config.yaml
vocab_size: 4585
encoder_activation: "squared_relu"
encoder_parallel_block: false
encoder_conv_stem: false
decoder_connector: "mlp"
init: "torch_default"
orthogonalizer: "polar_express"
final_lr_fraction: 0
weight_decay: 0.06
Rows from block 6 of the image encoder of a small image captioner, named by matrix and row number. Rows with one number belong to one neuron. Each number is 128 + 24 x the weight over its row's rms, rounded and kept within 0 to 255. All counts start at 0. Numbers have three digits each. After the name is the row's rms in percent of the matrix's.
After each neuron's rows are labels from the 100 images, of 14976, where the neuron reaches its highest value: "strongest on" is what is common among them; "peak at" is the part of the image that holds the peak. Only what is clearly more common there than usual is listed. The data: photos with spoken descriptions (Open Images, Localized Narratives). In brackets: how many of the 100.
# fc1: MLP up (encoder.blocks.6.mlp.fc1.weight, 1024x256), inputs 128-255
# fc2: MLP down (encoder.blocks.6.mlp.fc2.weight, 256x1024, transposed), outputs 128-255

fc1.203 179:118156117142122132135102122107108078149123139115108141140146117149137111135153141186108154155128124107098122124095113138104111102135126132178128114108122108127143150110136101134124140109130115137137156107138135166116141111163084118127105101115129144171074151139176103131121139129150132087087085144129169079090153107102067115132128177125113117122142083133093119148127127138139160116134
fc2.203 192:125142134149134136120139094159092092138098142110122152151120106135157124120091111115170139142130129130145130143132091136169124115118096149179138155096128129114129115112140171093104130113136140090142076105102107156124094091139138133094101099149151167132120155102133125096129127135185118103159167118109143128179159107079090053133123164137189183108105142184143138157147098150148131128068
strongest on: text has "trees" (76); text has "grass" (34); text has "plants" (27)
peak at: top centre (77)

fc1.497 238:131152142136151144074170126121154108161115124095092121089123153150133103158161162149141133151105121163140141125148119129127120148163145132142113105117139111140159149126140101064137136122104108157124104169085112136097137082142149186125131165120109128126125168137175122165115148091185154165148118138165126112145103142186134127117136168123098098125106115115125136136145114137116138158135
fc2.497 201:133126160128095139140120146173102127167140099102132150134110093112118107113139143131113170104111166113141141168134105102119116149130124115141115136086137128142128113161096137116160131150095154150154140101138110123085115134148112144137126108131174122098089133132126105153147084128173084153148126076110121100105147101158116140138141113093155129090178117129092135120159158167168095106126
strongest on: text has "wall" (44); text has "person" (40)
peak at: centre (63)

fc1.138 142:143137136143110144150142099140126144104149100134102173121093157158132144143124133127107139167123142126155102143127134131081136122096169113139118137073137161129124148100111150134097142093075124108183124157091112097162158105126127125122102110122165150154061093136123143143091143110141147160148120140140132122115149127143129132081114146128119106146111151134164096169138160107110126116132
fc2.138 128:163108189098135136112125120130127160138137094100103136121126139090121157151125114116124128100147125159125171114166113094113072066095154126135162113205085151093109138117136098095138162107138151139106150135100106107084104160175080133114089158158122136076116125131148160126127128097141121106118138133140179144113133150119150100111132127113115089103120069138107111145133146114125147162170
strongest on: text has "wall" (44)
peak at: middle left (40)

fc1.125 210:087130151123145128111089097142119115161128123131161173139126146145107149108092135118167121138154098103138102180141128139156088145123099127157136118107109119155118126112142161164169088150134122115119116111129161169107136114172128121111182115142096153131142112146138146129125131104095117132173079156136085124107169106098113115149166133155137153111158118163163101097140122089162135127138
fc2.125 209:106132109105130142155082125171158108102123112127102105120123140173120156095134134129111132125120147121151122097122161112132148153154160134145174137118112096150119119142121088105170114123153135141109138121155081120122123101183124114158163095109133111105107130124124133119126107138106092122098125133130163130176142135143169119113179124135121120088146154121130124109118132117086138107136
strongest on: text has "holding" (45); text has "man" (31)
peak at: centre (90)

fc1.485 206:102134111115167141171091114125101090149102109136148161120161123082166137099173079130124144118116089150154113111106141153123136048091132127133112113133113106112095110117121167153140169162164111121106110102135133130103110114115141074096136110131109118176167178085121096169140134128135145122141111079088151107128119151106091137129106121137152133138114099095215129150141137129123141135138
fc2.485 205:163120142164144107109151111113071141097109087115085098129134097095085109181134148168126134148123099159150107128122145159120130089168124142102133103156136114125135122127148180096139166114105107180132132105098114135142124156098094073144159124104092118160110140132188075131133112144137157139118120147096145139118116121119127147154127130121128119184151077107130158140090113133125111135151
strongest on: text has "people" (78); text has "sitting" (63); text has "standing" (57); text has "table" (43)
peak at: centre (86)

fc1.644 120:149096093113119133110156135105137128107110132138141118121158137111162156126104118137108120099158096129073160135146112105106166147074114141129108136126123099122131102148158160179103103107147145120166095125119161127108142149172142125120132128105122093119105108116142128122141145150158095117106117153103144144143070139117104157139137145150169134116129135110128144143133171126127143125073
fc2.644 123:107153106125118139111112145146106087129163099130111147128151158112163143157156114123103152144117173095110118103115121115112056119110140130087119142136092111113151129129149136148171134173161133135148142106143157087115138130102080109116109127135141140157113138116129153163137142113118133094118110116129127121144080107178130112093104138177155142092114136123143112128124116130097154146117
strongest on: text has "sky" (75); text has "trees" (67); text has "grass" (62); text has "ground" (25)
peak at: bottom centre (40)

fc1.195 043:150134107152116132091144098130118150112118122131148108141087138137164136112081106120111136100151109120124150137129114157099123148164101174076104158161110121134092118158105147151072168186121130129147105154096089118168087125107161165124098164139099109122134122157139148118105150140118159132080115135156104080118130139105120116131144149145112165097140151152119163122109159108143107118158
fc2.195 037:130138134078143098118092122119148143120128139145151103117120142143161126173104168089115149151143098171144186146134098125122169189136136117107128103117129150116081150123104134109158110106128154120163116142079113138085107133109150107117156106145110144083125083153104125114110191112121114133128145133109122130108134133169117123111150084103088137119083129188162111135136153131139111124152
strongest on: text has "food" (61); text has "plate" (48); text has "table" (31); text has "bowl" (25)
peak at: middle right (36); bottom centre (32)

fc1.178 039:115143151127140117112096105110136162151073145144102133152133131137114105099137134159138181120137121107138111129126157106106148125108124113136153129114120122102097147108135093096089153112111112183088143139119123112111129142083116133143129122132134142136137082172150114120141128075099139127170119145129148084134101138114161110118131129170126149068168152106150140154133128098091109141131
fc2.178 032:099107125095107169179078160137087176136082133168100140078115112127080154106104169141152170111138160136107140103147141095090155115133084116116110131130093118131121209133090114117123112136129132106121118149096135130172135124154116126126129091129149135134129135109143147111100097153142120146165153112125102104121146133159138133163135136171140105092144122166099113103109159121143136120139
strongest on: text has "lights" (28); text has "guitar" (25)
peak at: top right (39)

fc1.520 020:090116137117140144128144141133143105132118156119122134125167136165115155131094130123157166131119131106108103134137167102143114173150093132114122099130132154173166093138097137099104126143157129166094140097089150126103144101119129162141154162140162148086168097142098165144147130088101130137133093123176132103144116133146153111102138116090115108130148149133113151124078148081148146100090
fc2.520 020:088083088134143108143079153105079093110106091114097088133132152150159133123132090116093140091112115207126105116132158125131152120103100165158146157103131115152118167133147136134141134118124123106117091127120149154112108142141106132136155138140094115143097116189124115167161075137069113108131127145166080124153114121119127078141133115119161149122141122112080122112106108096152102143128
strongest on: text has "lights" (28); text has "playing" (25)
peak at: bottom centre (34)

fc1.423 025:151115071129102120162190128139165152147072129131136127076122077125148116102126182118125155141133157171126138139110125156088107163186128127121137132149132148154118142100134103112122104114153132144124143147093126118156146151134156123139161110127097141088151108139182158118100113118127131155117138117131142104133130177119175145129089157130148126091169128123171142135126163133152168175081
fc2.423 020:105111149150151150118109122132117144089113121096110136118138151127141121096122071104114137115118144116113137148117134138137148157153137163178137097123128107216119106122149124111101146091129128114131123135116086125129161128126138153152105104102120085147074139136120095118123120142095083098149124090104129124110136086126120155133152107173130134123113154128114129158115092187148131119131
strongest on: text has "wearing" (30)
peak at: top centre (35)

fc1.395 026:115135114117110115154129144133147139171132163121148137111102102202125143123119105134134118142096120129135103120126132134150149106162133158129150097122128148140097092109115132102163111109118094123170105127140121121076075150104110151173104188160136136164129124154119132152133140079118204081112129149162160154087126118144141114120161096125116142107130143135146091087113131119148113075176
fc2.395 027:112166150124140145137116146152137118140120141105139115099088131177144125074111145074125127112125144145148154098116128114133106121116095144127100140140141099151111134187126124123186137153106118147108151102110118151104135102146140159102135113116127156109135103149111075163155081170101094117091146124118157139110114149147136149120115093064144085080126132139110104094109156106154152155156
strongest on: text has "holding" (37)
peak at: bottom centre (39)

fc1.254 170:134105147123150121127102118104148099134133115141132109137166112123120147140130142139149125141130179094137104114117151048154107120101106102156156144111128098129171142162113108133152149114169098124118134155089125097147134107126136123150141108117117106121137131144132151094150109135125121133140157133123145133149077128117103099126160141126142129114110070130126142104092115157108108139109
fc2.254 181:095063128163094128141132108073138110105167104153164088163097171094132103159139076134154114128126130182109111103124122107142100101096117112137096133134137126145129104131131077139147138180139139119134141136121152160175160129128168118137107137141132118123160094151127091151081147120149119128156129105098147133121162145116112099072125126175121122148137125148098119159174145104168122136109
strongest on: text has "sky" (92); text has "trees" (74); text has "clouds" (28); text has "hills" (25)
peak at: centre (54)

fc1.56 208:117143139116148122083141146129139158156143132115144102106107151126151105172147138159124134153104179139151131117123137153150146160147108144141133136141155157132133156135120133143135093113128108151129151119166102159142137145121122150133174106148114118086141130180162131181073067120177092135107095146140112098095130077131135136139186128125129104061130163118104130134104113161145135107114
fc2.56 182:094127155139128097101135139153101121157178127120146123111143100142140158146115190116189144127122129126138166102139126128126161158116088121061133116134123110151143125094153145136132136097118107131121128119149077081071124149135177137151113116137184112116092143098135129117113155157148131165139142124118080106133117092146158114138142098083116150098141159151152126125155149107178113091105
strongest on: text has "wearing" (45); text has "man" (32); text has "woman" (29)
peak at: centre (77)

fc1.249 021:114141132156158147115136118124072144118143150118128137115105087135127132123175130108142080110098134095097072120131099078143154143131142136104140148114130148139081157148108107149156105155083114119134138104165123116105116138148086105155097150132138134134127141117137103166175107147180155125138138100196174096075139121099152132134123136162111159173116134132135141105124115134113124075201
fc2.249 019:134137111112156111155097118122145142160127109150129138110111129129091138137119136125111114150123102125140106129106129146116119101137136158161098109076107114118128104172134127124144124102157139169119094131060160152114155075113131121144164159154131141173150126192117110134142114105090116098130128132146093136121101127087128172116136146141135121105136109101129129149106183157137144176188
strongest on: text has "standing" (51); text has "holding" (40); text has "woman" (25)
peak at: centre (56)

fc1.24 195:153167133132123101033145121149154111127149150123129146111136129121214132142141136144104107121140176128118157107109120110115119087108147129135148107117108119129128121106159074119128142093133112138142112114123175091124132104166108123108118108137088131144124149120078149098168115126107135132132123174134128146149139150090142087136133139142150171157146128091103132136153129159160094127103
fc2.24 201:148104122121116107101127119115103119124156139163140177147111158122101111124126114107067151126126129132144163105145155135133104132138131126144137087104184141146193114099150089103098103110150123127144104155129180110102134117107120164114116114086069134136130130163123116110065067121156106121122108103149112117107137083080154137154110127128098135147156155169099117177114136105147089137144
strongest on: text has "sky" (83); text has "buildings" (37); text has "building" (34); text has "windows" (27)
peak at: top right (44); top centre (34)

fc1.663 169:178142153128139120148134131094143128148158145108105169165112139084129132167120125154109137097124116116115128136141109075113141072095119114121144095137127176139109103144090135135131147164154099101127121129139135102127115164133124147131127157136145158118169140122180136095140138162124096168117164141138123134102105144086142120100095150102136119140162144092098146101105110151098142136135
fc2.663 164:116155107125126119133140128132133105089082140109099102113109189096127075151094149107085109153085110145085085138124150129156094147152120098122153125122081094129122120108124149151131116139135132106161102130140122112151114090119132142112108127111160125173118133131146127104100169133144146153127127165179125141133140128104131104096102130124132132115131161137089139125140119165127135121083
strongest on: text has "trees" (69); text has "sky" (68); text has "water" (52)
peak at: centre (57)

fc1.241 091:142096132113129132095096178137142159145114208137123123124141128150149147134079119103126113135135119107144124101168103140094095130152099101201097178131138142134148146124138142121103141152170134140141105177128137090088129145110164119120162117105099123126125138113154100094189134132131138076119170113149111126147123109142113101140113155163161150128128088133149149145136116119149083138128
fc2.241 073:134115125150130164128145146153149130159134142141130138056112080146100120149128095130143112094161098153081157103145142111173113158136124102141088107087117115127082164136151107134150089120149108132100092171148108137132157137102109129134127085134196135163130119091134123099129096133126066080111097117126172091099139120130134110116163119100135114151095120099176090116118169135155160131143
strongest on: text has "people" (53); text has "sitting" (33)
peak at: bottom centre (36); bottom left (27)

fc1.309 020:164132144130096130105149117155104124114082088102160143123116163062130133101149186129130128133091152101096140127133087158147094136096113146156115102136095153131165134125107102144106153144108124186142153101142120147141105092123093137114132085153172120100121142156140154152135126149125150138156098134164137120162103133134104135142132167101142123119184138157102121171163123100107115164133
fc2.309 015:114122157136145141094114131121116157116111154131097133179139083126133143107111105141125124121157082137089124141140139103150163131165117125120147164119153094121057156132149107081161091132114160084111105148161101101126170106128134171097172115125104167139151166084149105146142127131131089096097140118112148090095111146132136141087121131149166095136115115116141137130127167167116166063141
strongest on: text has "trees" (64); text has "plants" (32); text has "grass" (28)
peak at: top centre (32)

fc1.8 015:143092106115141142122103132125124120083174152129178117137126093130153116111103106133156156144104129095115151140103143136098157111108143113115130129159107098165120114082125074152140111122101135117116095122076140107116108153116136142145159172155150135137142129156162155088166109122110160132159138113101174097091097111128145156099099157152109147119161123096148094101121172134138134102195
fc2.8 012:145124160116110109126119105144116083140119103135126124146158147171112153127150111156106092120135129169158159132140120123103107102101118112088129100147153127136135128175086104169147119123101133170118149167145123131126124085147113159130085106107129114134154127147130099146134132184141132097125083147166149170129085116151167140122163099132136114092101133172132115178126161129141130151118
strongest on: text has "wall" (41); text has "sitting" (36); text has "holding" (36); text has "two" (33)
peak at: centre (53)

fc1.278 204:122145087103120114122161153091119137090182160173117146179098103138098130131124153152147103140122111077141107173128143162145141121143112134092119133115117171097137122137134098137131106093064128129165141116132128144131132135162096110111130126146159107107118120149111163123108127141107119134139094157104144108109128116122154099096103143125106145142130106203092090147149140140110107156148
fc2.278 218:156120142110119115131137079128106137161141150118084123155145066158127129153120121102136076138129170144132118141091159174124138115132131103070117111102143113110127108108128107137107164128122114156123139126138131138114141138139115119130117143139115130138135101147145136162092175150146148129169146122146159137159088127106122148110083127144118127135105106173152138183095162122153132096156
strongest on: text has "standing" (74); text has "wall" (45); text has "smiling" (28); text has "two" (27)
peak at: centre (71)

fc1.26 013:079142116154119122148139142144118146104150138150115162144102092124117108163148127165117133141140160135136121131127122131141095108139086102083151137148097109098098135147135104164162084152181112139083108150112098104163098149144158158125125106113125105106122117098144127110167139091155162154095151129111153148154146142147109102105108083148159135114103161132149086146100118143132158111105
fc2.26 010:114138151155150178125117076141151133108123102073120095138116129118146124145104130139121111131125113081080141103114100137130106076133183132166158107164119095114133099140159110100145156106107142152176119105150104127073146175123155087167135137136144088172122170076087093164082159125083141144095132130159121084119154186143137127106115134128073133090110107139105097132092132128134135115103
strongest on: text has "sky" (58); text has "poles" (25)
peak at: centre (61)

fc1.96 014:160159118155136097122140130154105127108150103156102154110129094138139124158166152117111123096163157093095111121159109087159139106142169126150146140106111111102162143115161123117110157123112105127132075106155110104119149122104165144134158130110135154187171125129111159154100116120085113104112125144102081151158139119127155121110114151148161104105133134152115128121164095129155159153108
fc2.96 009:128069097125109123113130134148123142150140144098135136117117168132106144105127124112113156116119116127152116164140157155117152167136135151130088134174149148119103079120153162117145095136146185139152136158149080140150102089120135091134107146098154147126062104132103131123117131122063127170117156137177120119127152175114129142136113086071156092123155126064118143130120138118128146095160
strongest on: text has "wall" (58); text has "wearing" (35)
peak at: top centre (45)

fc1.676 202:096141133131133107141156131123104132128141139132129094164106106169102082143099082115202142138142140127159136093128134163160152084144115117155126115093108133093107115104132121133126115109139111091155112104085133142115129149105134116133103129119108102121082137127134128062094152115130161135129118177172079142120127119160175131125086050111111140177112150076122104131108142128102172132126
fc2.676 193:134167143176116109131143145134111146088112117138167144141092108130129115152121122106147116097110098141134127139150116132075094164142138161103141162133114137132155161119081133142134140117114121145131093125103092094130124133117153103083172128128116140156151113134124140159115170112100123091117151164190123127116131162127106128082081134134138166104116115083138157082155122115146126123133
strongest on: text has "text" (30)
peak at: middle left (40); top left (38)

fc1.307 097:150130115100155126112106155122150046067162110108083111140072110113122131134145108110096124140145148146098121142095124128138098113096131139135156095134119108109155117172119163170153132096174137148134125122128121139135146121120108152144057085149130151140141121099157147138106115160131134093090104128085102119131129157142133101076103128161122164129153122123145104142164155139137134162130
fc2.307 097:106072151167142088109092111163159142162178085133146145132118143107087105097138150080115121079148141120133126157146089123107134110135113131130133134126131072122102151102156151111151105123089108120151173114112138144163086126124172122102122122162125172151116138121155164121082100136163121137107105172084128158111101144111110132127128116159135083101151110123091093124143136100119145144115
strongest on: text has "trees" (75); text has "grass" (66); text has "sky" (60); text has "ground" (33)
peak at: middle left (40)

fc1.159 035:160125142121120118123131077136127121129142142134117141093107135092148152130105102116103130139139093182150141109142133185113122128171083177113130176140111123087108137130120146130100147138134159124147122155131144115133128117167164135147149155133109117137099119189138136117117135115146135127047132116103074119154149146082117110168141117170102107103125163132103134106098140125140110119154
fc2.159 032:110114149101132101141148154120112150123139161131094094101149142138124120140142138159171120111122124150140162126118091142086136120152096106110152063154104141115117139092114150131114135117147124115122133135133100130103128125123135121124124174150107140156149075132105109146109150150170143132130129120135105142126155129160114115109149080089112125141123095150143105147099156113134145138125
strongest on: text has "food" (65); text has "plate" (47); text has "table" (35); text has "bowl" (31)
peak at: centre (92)

fc1.683 017:133152160109092117144167092132148102125111162136080150131143103173137121118074115161113165145093134122110130154138147125141133165143070096136138089169107175152154095152126143116153138124143144112183141137092135149135125118157160135128114161153162124166135103157166122154125132126136187122137102094147121095131097144127149142128130131133129129134088162134117139133111130118142075088110
fc2.683 016:120068100133113174125100129127118105136124155132168154098156090145139136131137108121104140130141174130133135119158108144140160131168146164138099151142152086092150162116124142134079122137148116156107139177110137122124154138107144128131147146083106113136097147147155144137149108118148117131133163128076142116169118124098154142161104133170101121084148108116154166117114096185137138118184
strongest on: text has "holding" (36); text has "black" (28); text has "front" (28)
peak at: middle left (42)

fc1.460 019:112147140160118132112149106104076156150149126198107153118096138114109142156146151120104146142127125132112126139098110149132085142113124161119165125107085149113112171157131121144127161101118138124090140154108119131133123120134123131131155127118103101093146139138136176121104125118114174141151177151182139138127109119152156122129121088107124116113141118150119130143138168140137110160127
fc2.460 016:154143149125075165149106131107156134121135154123148087103118108131126107153131113165150088111129156163100099082093140116072150089129090123118111147133113174128124134126106139118144096121091135087123127131144089166125125128146169125123141144127078063105086111123116129170131117111071139191110115131161128118129137148132151140155139103134172144131101126137130127111104137136149127100117
strongest on: text has "food" (32)
peak at: middle left (38)

fc1.0 019:115093099143144131133110167152128142125127157159127127127122128135141152168122113123134112149083143143156139169102136147086127088103122131133115158146088129114131156125094129129131140171142123133126055128085130124094158102097104099153148147118126166149129090106168135150076118119153138135163124095136139119104094087167180153145105085121135139164113124155114119135136164135165138160123
fc2.0 019:145121174114134116149182135132128122116122147133092150148142141124114117131107132131093151097158120122096126128157151100180088118153126076176119120158143154111146178121138130114149108067105141158092172118124151130120135125133142097115158130157133142151105142124159165118126118129082067148100107134140162142144144107121109131133144120120155116103128119093174120122154152166145144159156
strongest on: text has "lights" (37)
peak at: middle right (35)

fc1.237 153:174110123157110101104121125118071145119130129138137125169089167122159167136091126106158123086131130128086149081159127145127135132130079142118119163143115139096111149167119135156085134147120117108108122140111123138118124109169154170163139122074145114089121118191097158114132159148090162112097116124128137093112136107121132145140148128115106104120152172140086144123128122095132184112176
fc2.237 150:142088140125118141128137136156122150126119137185111140139118107156162105132153150054144121154151089134122110124114158129119130145185113137115090149148144098114073128156128124129105102118133128127147121139123095163125142130134187122137091101159063159107168074161135104120107151122086131141118112125146140160182128136160092133119124109124119120143101156159157138150125146129106110091153
strongest on: text has "food" (62); text has "plate" (49); text has "table" (32); text has "bowl" (30)
peak at: bottom centre (34)

fc1.536 031:156158103126184170109124117125141112165147106160150103131136152119094085112128096153141130113115143106110094173122141080087123098152130158106139150093104150124112110149119133085120143114139112117142106157147135172134091166114133175132161150125133118132154101141161122095116157132130092158108126106165171192154111108170099111105109119105116157101140077163140128163140128160097104144135
fc2.536 028:139194124149109132079134163089124127114112116113155112157127101099171105154116176118131095184136087155098127138147137076124151135100121128148147086128148126138113143152134125122135110124109127110089178124140126122126126065111144118129152145124112100173115126099148143126110131123142176129167128078164063143106089161159142114100130122162140138143098148153164139124111117117107145105099
strongest on: text has "sky" (57); text has "water" (27)
peak at: middle left (30)

fc1.167 016:176142099158111175155123141127111164139129168145076118137101118113104129117149150135083144098130152144161168150104138108106119142101130131076110159120115090122139161084098165120104106119094143113129170169126132094126140102154120085147106128094127111129109120099134090101094110146146095095119159138133139105128172169113167171121124139140113147143142136114119098135115142158142128118115
fc2.167 015:128121172152137108071134140142121085113092121116156117128096080149128130110085097114085154130128117127120156129164135113112134116155126139154114082119170163106136119174085162094121140152158094132111144109120154188158125148147111134120136136146157141139135112102132176166173103123186154099126116170117120152115111106136105139144109098147129150142164107137118140131129134171117147157117
strongest on: text has "wall" (44)
peak at: bottom left (38); bottom right (27)

fc1.682 021:162152143146124135127133137094169085144102097121124115148135116109102148122147108128129129147099153163091161097116147118068155117138114129133124144156157113121110154108088158175118174106117137136116100132096153090127116112108101146138088122099115076165151091134118107112157122101107104132121128176148163144130133178133080151113118113115129154125172136129084128143120139118064146122127
fc2.682 020:100107135168152117099128102087144125099140161107121101072126154126120106112137066112121084105102105161099172140184173103076115128137106074148117155135119146140135102085143099142111105119099107126083079146134123135187150138165144120154117144108145119139143128103132152115068126131158140147181124143144126138117091096076111101101104151162131168148115147132136138117138136159131135173072
strongest on: text has "sky" (85); text has "trees" (76); text has "grass" (45); text has "clouds" (27)
peak at: top centre (74)

fc1.244 036:137127146100141118133077117091132118161109095146137115107120142123170121105157177101122159118136167122134147170134136065115136124128134119104088134100120146136132141118144109104103125186156083160112182129098111099149123092104127133121094105094119129172094137149135115134148108103129100146156127138142114106105122146121174122156126126179129123104134129109137103157119111064128103137097
fc2.244 035:138075132146124131166105105102088133141102143129124113117141122108082129131113162127163182137101121134121091089147134121155183117121156109055130144185117132128135152197113150138141148108114162097089157132088147149174134169098108133120127107105198169094101119112165137138100108131133107139132140093122095131151151132140123134166138123142117109131137154128116132114129146110112164094122
strongest on: text has "people" (48); text has "holding" (41)
peak at: top left (44)

fc1.199 192:100121129129148119138122116130121135171114133149150108148163115135169134098124133117141155085126142124104129120168127155123129122064132133145079107147104136131147119153117133147114139130101098106138135075128153116165105148121120129104138111093144131169095125142140139138120116089170108110098161160131131121133132162117128116138182169083150148125144152099118175144124122119121094165155
fc2.199 201:119148159085097143151124139149118159102141189133149130141164154146127155088129089132147165137127129123144112147142130160133135142116146112139151110119147061103148125090133152122140101138130069161138119141159135104149149121069139150112139145111125139150095099145150148137080166119119105113133097139173121178104086088139113073077116157150111159138102145118116066116138086138131129120106
strongest on: text has "text" (28)
peak at: middle right (40); bottom right (32)

fc1.636 163:141178129133144168133130119149127146112118154101178135117141155116164103143133106114147153116107126172125156129113141139114137149144151113098130161108138134104159130102130114111117092129092118146125073140123124106170092131090140122133064143179133110143103129141114107108133170150094121152143110156149084133142137150142129125111108132187158149164153146128193119131134086125114121109098
fc2.636 164:167127106146155117114111134109146148114102114115082152147122085163121117144108125147107117156089128131127119168149110095128120144139133117160156134161135142171123134133107122125086113102093091154102084111090111106114159106108143164114125179144117109111144091122116118126123122149108106163180136106104115161121118130117109133127122164092147135115100154120112105130112143190191136175171
strongest on: text has "sky" (84); text has "trees" (60); text has "water" (29); text has "buildings" (28)
peak at: top centre (50); top left (33)

fc1.416 018:098122160156140116175131129134122153120131165147114117198112123124106138124092103128102122136085150154130133124120139131146127127111126117137119103146160096127085104150140147114103144098128169164136101124077109154091159116158067124072133114097121105124151106157147135168126091145138130139150110170125099075133092125130148124164138129178132191102162145126130130160154142112148070127128
fc2.416 016:140127159137093126135132124106130147143114099135108071108173102093107135075125166130148142081141097125089137142096121146116115131159124136136119116088113143145128179102095096102144159163115110145138160134128142133123149141137162151173143126126131139094166120139122153078086153132108117138094142113125145085099133130133112161162116129130167078152110063135138142068148160144140137138150
strongest on: text has "people" (47)
peak at: middle left (32)

fc1.285 137:120148129120128137110128135090083174107132097113126114147081161152107125117092108101105092106130113157107159138131099137106143144178108110117114167115137153120138114190118130158095135134126178139124141140129085104121128123141143156147112129117133102109188107137086156095139122120129146131090119130108087098092129102056165152073152112129134149106133144117133175129115142097139098148104
fc2.285 118:140115144097124155104136109131133163118105133153130117128127097143106150140120099124106170174139088125095182074131124156127146171119156148124147086122175110113134145157126111104157137113153158102148150160078131125116110097100097109097135094142119164132152120152122097153089120098095083122124160115098143097134122134130106146146143092156108129150155165164110105157106120136122120108142
strongest on: text has "food" (72); text has "plate" (54); text has "table" (42); text has "which" (27)
peak at: centre (54)

fc1.445 041:160125138113113141125102172119144132157119125138119150091141111103107104122124118141083116070131130131085155146146107161098163105147120115125166140119141122104108120107111155136152121132118120131157077122121136074133163120127153143143154149126162093118075110091133127102170145102156132082134105168117129155157153088161150130117184110089139109187172123103112095139139190105158120111177
fc2.445 039:126125149181116109155153169147123106156108142113077163119145183144076091125087120124164171078136101122161113130174158150124138118143098132131110137154162185053145124148083094147153188131133144156117149119104117173135150169123129131107143134165130126136130146133133144108058115142107154149131152119148159105130148132151109107111115121114128142112120153100101125062119151140142107167139
strongest on: text has "lights" (36)
peak at: bottom left (44)

fc1.462 017:138103120144142138165157095109170178175144145192130172092101142112113142122168097117078104080090143115110114130166124145156124102123144118130132168114133103121107123085148164109121135143113090131147111155102126095155152151104124173128140177130128099134092140120087120095138168148164075138128107135113117109173087093114115148101140119143161150136132110101132096166116167077129109127155
fc2.462 015:118149169184105128138122150120121152133114142114129102114127140114105118139099122144171147114108120121154142121148107147110123093138097125102124082146119139098128173137111128175178133150133136125122144083102128152147092099114112130086127093115207120129142106152157119125079144113142160138175165136103153132113159144121153147116122152121124119130114143103137181140150144101146139179104
strongest on: text has "lights" (40)
peak at: middle left (31)

fc1.312 036:104119155119182157100143115082115118134110103157091115120128126164132087111133156122130137126110141114136113126092158114136149109119135151116152172123168128121130119154110134111104169097130128169121147109101125073088125151116137137195155120139118149119137107164138097153131119122108160096131134146109123144140147111124137161136122122124148132150142134091136092101161116087123145094177
fc2.312 035:159140115119110126180132129142132127118134123140149127110139114136120190065127149147139140101141146142114132106153123096145172140167157160140094157115101149123126156116141183143114111170130115121124140126156122148169069122152077110129160128126143140135130114139105115117123132171152103138134165112132093131126137113125174140138171149129125136095076137123144139133126137168113138117114
strongest on: text has "wall" (42); text has "table" (32); text has "front" (28)
peak at: top left (43)